A small GAN, trained from scratch: 32-pixel images, batches of 256.
Rows from block 6 of the generator, named by matrix and row number. Each number is 128 + 24 x the weight over its row's rms, rounded and kept within 0 to 255. All counts start at 0. Numbers have three digits each. After the name is the row's rms in percent of the matrix's.
# convs1: second 3x3 conv (generator.decb.1.1.convs.1.weight, 96x96x3x3), inputs 44-54, a 3x3 kernel for each
convs1.0 106:112116115091091102104119153098090097156107149146113138089115132091107110119128118145139113146171171155154149134128136155098135151120149166166133171150126138138140118146100153120126114115081110123119161139154122139152172149152120123113157138135087087067082122102099108117092135094144134118116138112
convs1.1 098:166126133152133145144157134095114109075128089084107096126102094145140131131127135097122133131128130093126111122137117127129106116105117144092131188164159149114159157147143126153111122155160098121085095112092126111079111130125100089090076123106125143130079110136112111121179155145157159136148133134
convs1.2 098:132148166169145135184171162097116147069095121074090138133146144124142119127151126098124133125111125131152131103137134095110126079093112142110131131103122137124138122132137142155164116142161116138126108107116114098125109122117135128126144142131143139171121118125120117097143138139139155137146146137
convs1.3 092:107126129142158150121106133124148123145132096155129095120128132125145106127153115104125134108105139088130146117108145136139128126106130138147161169150140118127104147145132156149130163170151145139121122150126123118135143116083126140111162151147105086087075069050148143082081100124136150154122139126
convs1.4 106:131123135095125118114108108108132123113136104094115143129164143123136111153151137144169181149142144153143158113127126103106126112124128150112111122098122109097126143136130157134152162132165107134129098106139123104112140154160147144141127144130150151115125141113105118127131131121132113136134131143
convs1.5 104:139138140116133154142152135127120112084096088129113118130165150130142127139149101136118124117122102122091123135125117097092118098129135111118119127117128153150128099102090095107093118106113127145157151112142102113141128069080094081119113098111112122130120122136108115136162164154134132128156125130
convs1.6 091:098110088101110125079063063157133161148150137168151163134134156146118117160122119128128169125129136130121166123172162134160168155176155095108126093111112107115126161123103154123151174140164142122144127094122123115135112128121107122155072096131164164141129127118113115170141119120172176177133142139
convs1.7 096:139134106114110120094123130121154112116137133130156155156159156129146149167146160106076120123135156146115127125156135139131123133151124139136110151113119117119132147138125115138116107102122125115145130106143111110150151102143115126164114120132148146128164166168129135203124143124159134163119110146
convs1.8 096:090135119054055074097127105149136116142141100148149165116137147073102103144097119078132116105102080126085107166145136152153125156146141144159139113121137146148151141149147160149139144181172099127128120097174157132156127170185137161164160163160112112117102111117096081150104094108097131116126117114
convs1.9 103:178140123135115121177142141105129130103115127146144119172123133171167142163140142089072104129143175146141142113138122144157146151122117149168138139144107146139109126118119116117100110100130146107098144099105123122111132130134134118149141139154122099096141098122101084111144123142130107133139115141
convs1.10 100:132140118123118100117116083142139150149101135134104137130125129110095097113123111167148167131133136194194144131135130114132090122152131117122137114131143118115133088115129115127153122115110128131098174155098105133113129145124125162135135146124144130162158133155159151123139167147130119100122160109
convs1.11 107:129104147085138131108123122192162155148177114142145156104148134143149131156171164148138137127130125123138149172166141157157144163151123120099106112113124132118110155154127122149144160112093122178149144154146190172132147171142126150126087117125148170115127170132135192171147100128141155153118138139
convs1.12 113:150151143173142162160166159146158166130129157141160171131140123114117130126127123176137161123102119199160168123140148104122133137152140113128109138130115110099133144133133126120136108090156138131136138103124100127133154141163148151153135155149148142187145102147134113130151138156121063102186140169
convs1.13 097:133118123108138128149126112120116127121121123117113105140137141166153172128112131096113155096160148112156140133112124107131104130125129121136104133116105126120082093127097096106106099108098179140151154160117137150114121137125096143128120117154149125160123138131164171143127101115135134126118108099
convs1.14 095:130126119104117123144130131090093093116095096142111115153143143129088124132099133113117140099126143125111148087097109122111103133102121138131136134145130137151150147134154147137138131126153120129156099128159117106143141112139125119113156118123122120147143136138156155162100098114120107096132111110
convs1.15 090:134143136134120135132141132106103113141119137109101102085118096093127110126122121079093118091099135111125152147143117134130097121115129122133120120099079138123112113139135132130129125123142104094116155105117140134109081092090070118135064113113103082091126113133123146137153173176171167174174167151
convs1.16 105:109084129105140161129143109172147143179158146214164166104101096103124116119102121160141097125124106137108093145132125159154142178163145140135135151129117144150120176175154168159158178146158114094068114097087138129106148132120127144126124162150165145160153127128158133122130101129154131137151155153
convs1.17 109:156165157144151112146142156110146133116142111142146133145121147131152135141155137112097120144133151115130137114127134136136132137136117130124166180189187173183148130093111102102105114107101147126133152134135113138130145123142136134135166143150121085098147116134081102118100091090098110137116104126
convs1.18 095:117130120071088128120100065121114126160120146141137143101142126127124133142094111083120151128112156105099168156158151127119127151116146144169137174161141149147163120137127113102129143169159115135147119110126118083101107112086106094122136138155117148125140121157121118142106152125113123114124102130
convs1.19 104:136134112120146142125126108130123179147132136142143121118112079148155100122163141171171136160161158133146140077114144100105103100092081085067057101125116107118106146149165109137113131141118134157165124162177111163186167182162138135147164131102140139107095118115090114111133144138136162161129143132
convs1.20 092:086111111088109125123104103152136120180160129158156114099124124110115112116145123150107130133136168124133115137165144173162150133132130122111113147118108151113118152140142104124111128114107103125101080108081078088058137106115106089105100112093154167129150152156154178127101088134108084094117076065
convs1.21 101:103105135110121154090101121125145144142150139112138112105072105085088096089066108154177175138106111109113101107125116120152149119142115112085123120119143160140151140109140129107136103135156105108080101107102139117124127146148130147154119138121157139161141144161140134152128125123127135130088110095
convs1.22 099:150148135114120098109095125164145157141144168134138182128119145110104104122122116125087118105091125130123139117112149130128156126149172088094104106101129092082095143130097177139156149127126178140134163138140155138141125119128126160142114126144139090116109106067152114126169139148158162173132157160
convs1.23 100:155180162147176159134163128160140152137148129119120134104161152169159169130137109115116136167135149095112143118127145129108107111120090120096123109116140134115124159146115174184134156153125097124122103111104098110084166144134147155156138143115171136113118098129142149132147162130168204148139152129
convs1.24 109:160180155123149152101124116125116123124118138122145138101131124099085091095098113115128125105108091154128123144146158146146161172151167088090121088126138083103124105110091124131129127131130136159157131143152138124121126133149129133131098111103121169164100106124139152150125125125130138118131165152
convs1.25 102:145120115134104133135125141165161154139152165165183171127106105112085086126088099117109122103124122146102099151147141170141138163142139124166128110146153120143152124139162134135137147136150125113134120126136097103101183171178191172163173189167154140126132128145126119128125128123108078084123118138
convs1.26 096:118109107127112134113088093143150180123149157102130145113095108142141129124158136153154133113105139092145125094116144127144173111124141099073122100113140128115130118145148143136156094105123136127134145132139151149114131191121109129105063090093123121115109085084098103067113118148110126168112115127
convs1.27 106:163136140114116127177133123105117113082097092111116126147122142167143131167154153146130137163160169163145153081123124076091130117097118091069080107102114139137101120112093128108105149130112175170147143160147172166133122145121112092104108097119163179167148125119123134119144122144138137168124109141
convs1.28 100:170138154147167163178157157119136128156180131159140120152151173150156157140134160100091116149121145116120117095124115110144132120108118121113124164141124152159135137117071142111090119120095154138105121170114154157132105127097134143104167161134112140102135145134157139098118107108129134124107125120
convs1.29 097:138120121142134114144146139104128128125114105133092116130133123137154138115107108101134141162168170122131107124136133131134115110100111125109069125097081101115111147155140133113128095128135142150139154157167133163171134113104140120135182132126103096099119153148054083107136122121149140140129105103
convs1.30 110:162140150120111118160127138108139132146159131146115125132110154099123127133138171090084138110116141130138157107141112153167165147136127110107124143096105124102098078084067109091087087087091163132135120120096163139110085109104104121104124120136115101096125115066129126129097094128167156170098128112
convs1.31 097:113122122148136117100129126103100129107115166112132149143118115136093114137132118157140136125137115124097070145133144114105151123165150158159135075100106110092127111129139146114133149132153124102129108074089058065103122115151105119115113110098111139138157179187106136130151183146127122125141132117
convs1.32 103:140156129140129147140155152136133134149149116152132143150112126130122118114110108104090113115118141105097106105133115108145119111135108099129118104120101115121095145131122113106099114117098144100111152102118129112123108078075094104129139101128120091141126102114107098136140110148123150145147124127
convs1.33 096:141147145104090116152126126121112123127129158160156158153153185136102144121100143133125152122142127155136136141117097105146123122108143122139141083098108093115133105126155106129114120112152169146133119103117114099131116132119123118138145158142095136113110144131094140135147151148165158124142147143
convs1.34 098:122111115165111115152141153138177172135150163160168176139133134123112132132123140124124125114128115152143141150149162168159157150175138121142140096096135111105120134161143174175147125145164125105107137123103131111124079071125111104111094107104156136158164135155134094147177172178184169167195195170
convs1.35 102:102092091124096125081072087149160135151136118153109090108103116094114102108112118116115100126147115128163102143143095152171117134115118113120107111110107066098060090138127116127145103089106112093112126148105090126120139165097151165126168148098118120104128134121158137118079090125116140133087107095
convs1.36 094:067113088121126118078099080159133121140141139181163156091119077134112110085099115137184148114141137077133129170127135147158146165141154113117114114130100133111113124145162106091135141138116129168163126156137153146150152154136140130130143120135154158138166138161182157184128116144119116115097091093
convs1.37 096:114128145132147156187163153181146130189187173166142127131120099141126118144129135134151153154140112064085079176150136157195197135152142149145144111101123125142103143119099110095112136101103159131118125125121151146148095139101125145143110111141113122117128139125129165100143111155139138164121123140
convs1.38 093:162126153124133130150188153080132107085117100092113130100128111088110135121109132116140158152134154166146177170127121133123125160137108167128111148120129116108110169151158114140152096146195118106128107077107128111125136133179141137148126134144111130125115113105080134105140135135158139142150128130
convs1.39 089:102102128116111139106134136156150163147124144111142167110102125117112124146133150130131142129108106177123156111121107123109117117108130128107107084099133086107136126154117110125113095108111120125130125112118137124130113148128110105080123120092204166181144130149170151169139157159165161138160160140
convs1.40 095:152147140180188164185155157127156173107130124133123120147127127173164142134118131122149201131111124085111103104122122102142128095121095097097114117111121134144104147130121109121145136146143160127136152125100171153146139132138129159153109127140130122121136116119160158142111120138166180168114157132
convs1.41 100:128121138158153168120118128097136143077105113081115104144135133172164173122144136171161145145108140145138081085090127064102112073111084141123148118124164158155164134117129136138138153136142106119111074120111073119147168162151125161154126130131146142102091131126111132091119112098113114123085096106
convs1.42 104:101107099124116115129146125105101104134157124114099086130170141114137134143127131116101105173161126136127124135146135105133125121137145112130137140122107099108118131132118151176161121140152097102088121108111108145099143143124156165135147158118126106112103095116160165119095053086136105111173147153
convs1.43 089:151117131129106127142130140154125120127116135135122130108081108131098122129105116127144141133160125124135131146093082153148127136128124105105092124120142121116119111114142147134137114124155169129113140131109132092109098106112128135149102101132185152183141117139166145160173165170176171173168160170
convs1.44 105:103131128123150147127130128130143159150132157126141129168108145137110141124115148132109135107118118145146135120109141131117125107107130129149131112140125106124104173155161181140162127114141129103119137123136108105156153147184160167150166131120129098109069096154100093133113139132129128123123103091
convs1.45 107:121091098116132109096086098178162141158150159179167168086103102103103101114108081159152111127160105151142128147129132138134159141140152098099108104123112135112134129154129127134151175140143112098097137095100119068103149159150167178148140154154114138135111131118114122140129117097149165105120135114
convs1.46 086:064111101107135126116132123170127131193162142167081099090088111104092113094118109180137132105131132099122094146129115142136124142166139072095095102088099121150121122161150134147170166126108079101099132146114126149126150111108082128122086119097142106100166147131171144120118100087166146147163163151
convs1.47 099:123136137157177143163159120179155122174174109140127093117138141146148168126131133141142132150157136103117151151139103148147139105122102093083071070097093098107086121132109154175126139135113106101080124123125148135096097128101132137126085132128116156148095108119124140111116146143159195159106128115
convs1.48 106:101130147110137148131184131119119106127112112099129115156085131134133124152120125150146137145151118128113091119120127106128115093128120127136118137151140128120098164130143158129154143159186111089108111092122084074116145160168139164127136177147139128111113110132136134130090120121131131120107131098
convs1.49 096:154150130145115106121132128118079126084067141102113170113101094114125124118142138172169139150146139200203172127106145094116127100141148168139156142157159130127167132134143138140146158150153141161124118115108143115105089124119103107101109092129157123138140114099161136126171152184146133156159172166
convs1.50 101:138126125145110157128111130134127114124135137136154111131123137125101130116112159150141112150136090167153148096079098104090097101095113119137127101129120093124124152118135158153164170172176096107123070128119097117136134177150173166157184163149152142118108122147156140155139146129113112111132131114
convs1.51 095:084070105098065067105087110115112102117129134141129105109075104116090116111101134116099074147134121093091109144105114158114143140141102150117133143121137155150099159124161142132135133099113147115140130118175150131167135163169155128127146160122101115144097100111058103116127112090123092138112100098
convs1.52 108:068081091077068080065087075133122106143142127117102101143118137129102140125095134120131125169146154125131145155155131145130142101126109121148117119114100096115097110104121098112088113123098135132181126139153133153166097128108118133133125119136070115088105128152099138141112125108104123112100119094
convs1.53 094:097133113127096115142147136127134129137144180159180190145134157117113130125112147140138112104086112114099125152096135121122162158133167133159132133168140127148142135119132163122113142137127147130139117113156124087129117138158128092136142147142140138143098091123115084132125128152117101135138124158
convs1.54 101:135117120108120119121121133142125114154120094126123084127107120103079117038072076111118140124113112115130093106130138115109144131160133150124114125134145147146139168143144122111117160147112111119119106129135141137155126139168126130130147169130159157151172159160123164131126098085097086092128121125
convs1.55 092:131107112145157146091111137136143121136141102157134113120130131126148130149187159102126122056131130111136154194167141200144148188152114150159139166147185146140184122148157152142140139120115157132132133127127139144111144144160128129150143134147158137139141155125151203181109096127136128129127118126
convs1.56 101:137135148133113127139126131144140155145140148139161187100119120088106103126104109122135132135130145130119122152151166142137158140138169143121112153162141126139144183179159166154163120146176124150179091080127125108125149131149097118130117107132131133141128129141129160130153149162165151153171146154
convs1.57 103:083107101084112130081117114130155144138162137132130135087126123119156144135133134136145148140181169127122143139183147142150148143143138117106126126134130127132146178196200167179185170174164119120152100114184121141157141131137140146149137128140124147123116131130152198167140137155164173148128139123
convs1.58 109:069101114108100100078113096140124109153124152159120121122095119083116114110107152148128114129119132084075090143133097147146101152157142133130129099122107102111122138150166114144186137119167114129120162129141114128141140139153146148142099137111124110108131073123102079090127127125115114120123137138
convs1.59 111:129127148110116126128107104133167128141171117118143135098140132118123119132112093158168170191138157169158164118125145142127138130146113121121082106130145111120142190138150151128144166169159138158178105126161132143145147156128155141137140155120148141120097097122094141115153128135137132145137136144
convs1.60 113:103109102107157116121124086117141151139146146112147133121125097139152121129125102136140168153142139095118117123136141118144145117135156148127140169122135148149123192171140164157158165189166143136115131146079131141107137134128123167142129122153149123110145139106160172122153147143179186159122153134
convs1.61 100:171159167122104125169158168125127158141135158131097142144111131126156139131147144070081067103110133086106109120118126139112124124075083163146143152151130148148129104112129104111103098125119155149141113142119143116123117123107115082103140118120111110118118136090114127124166164170160170164146135136
convs1.62 102:086113118134142153102143126135130105143148145141120071089095093116123130080108116116133098107133157096134087137118146163163136126117110101087126100130116136132135076120111067083109087084051094095104112123080086103093168158144142141144099131122125104100122120139155148121071109117106145138112139107
convs1.63 110:120146141153166166093119163118100108122096100109109152133183169102113138103161138129150123125111106166161169136094107133083117115129131129137112104113143091093151145150147170118152174172151119153150111154159115111166143144160120146166134126176126121145098115096112163170126124115149130124148145137
convs1.64 107:130090109093134105123088116099126128121152151175148151146132117126112125120144145129102119135147140144143133106157158141175134183157158119119120139122096094113098120151114126153140128124117162134122142161118121151130145143130128124114165138141112128091106106107106119108096103107112106123093120122
convs1.65 103:152124129116145151149139144129150116139146127163173123119129135107111122104091133126142165142110120167154172150109106158138124154134127094111075089115100098125111164142159165123157179186192122101142105103108101086138154134162148139140165165147127105081097085086116116116141156130161144140145153171
convs1.66 102:117136129137135110130147133158134127125135114117146131102092090107117101093116102173140131173122138135123104141138135145166153122141127116123125114120114149142144164157150155133165149157164138143106131102123132119135168158180153147161160168184140164158126128117119144104142124142119114134104099120
convs1.67 102:125120133144147140155145124122117137136130116131120125123135162092114130091111116144140149133143126075115119108139128111118119117112092089094087063088064104122076097102082113156110098153099136129143137148153155137129096112078157101086113144105098113140128126169153122098096105107092099085095122094
convs1.68 093:150152132202156131179149184134150127125150111123122134149169168157154179125128131110110118134188175153147123121147109119131098097133089119149140159113117128136128108167134105176139107120129052084052100069080102097086157122141169159174179160165114121121147149112130139127116114123132128125133103121
convs1.69 101:148131130107094095135145162123128131126132150130110134162127136172167149172160164078087083119095126118112124125108119149112130126122089110111138098107151103103136126094132132130121096126115145143147150150166157137171087119132120083091120102093134120131150117139121121132168149145156147171198174195
convs1.70 101:115107137118109125119111131149122120105092123125115130139118147129097131129116156088074092102082079169138136151130122150124124124137136115108122115104104105097127094093093096114122086085090139134123136122101143101121089096115106091114102074117120140137131121141128118127135128113128087110100093103
convs1.71 109:129098134153158174158159171107110129117126131091110108101133132149164148113116135114147153180144152108136115125097114104138119060101099162129107141152116129120116144131109135127136101113128172176152131152118138135122133144145130147122130145134152148120089104117123167126115119141174140141117114127
convs1.72 098:117115123128114136124133126097136147085138126089102082156114125145138129145119114112145143084091117052052040130123106130140113087138101133116099117101088156133115119157178122114164099145140110118136143137138106153133132137127104132153128142143137120160173169173146155125136131154119104154133103113
convs1.73 106:120113120138138144124140150096127103111089115112124097149147149144164170136129131138123144134139128160139106114113104103131113107108111133156138125139108124131122122126124153119143152128173144121094139114091112145111154146149138174132132144167122148138165137131158148098122128137135119134122127127
convs1.74 103:108125127107105132106091106114115101100107101089119106124124134127146119133150131151156120131074081084084063114080080126096125077092066175096126134113139139128154170125138138129141126153144106142159098131157132133165132154139113124148106130140148178147146159177101176173123131116130135135106091088
convs1.75 100:134129123145150117115089083174147129157141110137140117147139134129128147108100132115119136104131135107129149132132111115157146130148110064084089086117072094104075126121130130138120151141133124087081075107084125084105065119109103114121080097124162173155175168156166152191131118130155162159155147149
convs1.76 101:143141129172136129166137147097131125133123122133142171124116132135154126146144132144166145140148128118149108127155148117170137113162142125107127124124117139131120158146144110136156145169178072093094072080109067071129179154155160170189132152177142147152142144143137143152150154152162153176173182173
convs1.77 097:107110108101122121098116108156124115151144117139138103112142144113153107147172131130161151130170197101130156161134113164148102140130111083089077097097101082095107142155126124161154123131140106137147138128152132119125131155116126145123105113121132148175138153132132149146148148121139146146150159124
convs1.78 100:114086085087087114093090098116125130115122141160143133093093102086069098106105112181143117131163129174144163138134144144142124171146142113147150114105100131136127149177171131163145157129146147144153167156169142157148151136124140124134127129112110098135104104096138096119147112122135122106151124128
convs1.79 102:118114114100137104098113116130121114158153142138130113123117155107134120128140145102128112124167119091095078130140145111169160096140169090101090088101105062113091127133115145138150147119124141122073133132100122113139088130098114154135096100108104106081091155099115154144122151146158171160086165129
convs1.80 094:126148162135141151150163177123138118142129122152115070152135134165175131142124141125113121143158142133110072124147118140156117146109086105119134121099074081085070169156143129090128112104130139119123126123098085127111141113120115107116149114099113114115112113118076112109126142155163162164143151119
convs1.81 096:118133129129115123110136112109138123145138134171147140151144158132165160159127166134089092129137162161106153147140135127110125139109117110099131106105104074084098139133153115118125121085128156142176151151189142151166147123144138123161114106105103082110108130142131120174149165147167136153141148138
convs1.82 103:139175177115140149131134137149145136168176140172168167138113107117134124101094087143133117162172132132132091168171150143172137176151153145109129111101105122117110134139129123126115168167143099113111111103135094111135128090109134116108156133118118127129118135150111122158168149159131150153147140140
convs1.83 099:106130115124131106117133123139125134145169125143123145152158149126136147101146125130123138088099119057083095128113123109162163137122124114116103101108093108124096131122137131140122100113098152138109124123128125126118092122111117147119084111074094106149114130092105118115128107135119131148133130133
convs1.84 099:125144147138130115113138172155123121162143127121101166128137131127113133163175171134142160140134144110135157159146122153136142136159150112121096114107107122084122131159138150133140137130126105109156145098126152106147103124135125136144097095142132149136163148143129147168123101094116127134137122126
convs1.85 096:147122129110113114150139157109072126155121148138093110134118135123102128134120117134102109119158142129142117091080088119110130124112114121131111128147124136130138148153108172154146147136144137096093106096068111112098159175153129156154145137177138128131143135112147147139111073104133130112141130142
convs1.86 101:114141116139136105110098113110129102120121117129120132132130107146133108139142118152144116117113148133150121091120116094099086109135113114099098128136086124098122122151129150136127135131107135143133170160167131134149137182148114112147111133130119132109096091107088027069138142165115130144156119153
convs1.87 098:138145122158112126130146123103097103112128142125140137125123115124126096140150133106125103114127114098116110096101104131108110104119129092105129074090081105100117118146163110144138137150138107126121130115096147154131121166155110116119093108126105106078136110092137111117143151121136133153153161151
convs1.88 089:136150138139165149161158144120131124100115103079102104149134120190172146151163130160106099139118159117151150118120189110116131105081116115122118127133094107117095120118111100124122107159086133156123151153143152159142150121126136123152142103150128145114129133122131104105095079124088087119102065128
convs1.89 093:161129125160118127169133135139136147149158157114134146136118133128110130085096124100140146128139122168162142141109136164128172120111158115152111075118102074109118134133147134157120128137139131146143083102120116119158058074089096090104114102099105122114087121126106120115142142140128125132166135136
convs1.90 098:130134130108130088108121145147145152141129134160118145139143110144151114139127106116136138127149163118158133155146158133162110131135130145109119142122122120100094139114121093105104118116075170137157179153167140125153148111152115118137134128146138091106107117094080084119144145164156162179141133168
convs1.91 097:128096132113127141119112151130148160135133169148128147095098088107095105098075115098113123133106101149121103116113141126112125106115140140151161152170165138145185157158182167165196165160199144109109153159123119138113119128153114158144133127154129105109145126166145135083124161137127107131131116100
convs1.92 099:121106099111079096119103119118138121137092137160131143109115092086098098098101080130108102115122136136116165147147168168132116155145123130160154158153141146159168156176175118144152115146116162167213162183186147183182167134144153128142178137116101114120112143137110124118149129133132098116150113121
convs1.93 091:139126126127141140107132133118150156111143137135105119127120105149155130133135115168151133150148134131135103148127151111131111120093085118102152124115148147100117119121162123132133103117127168162152131174151153179151098129114097116114102090103111112112114125122136131113154120128106113124097089106
convs1.94 094:134121111131128089103101149127167125120127123082111143104131126107142134112142138091088097124147151131168203158167168161152131128122136132139128135106113103081122121160132133157144145139114124133188114136165155120158111103113126133150111124127137138137111139123109129147095103090140139108093096106
convs1.95 099:111115087128159115132130092151135114153132133138106094133145131130133109148132136111116110130144148050080116126156138099141106082107119093106100126150094123122102113145123114124148124123124137113104126125081146120107118105079095137107068106120134105107130111100164116139106132133125151138081132114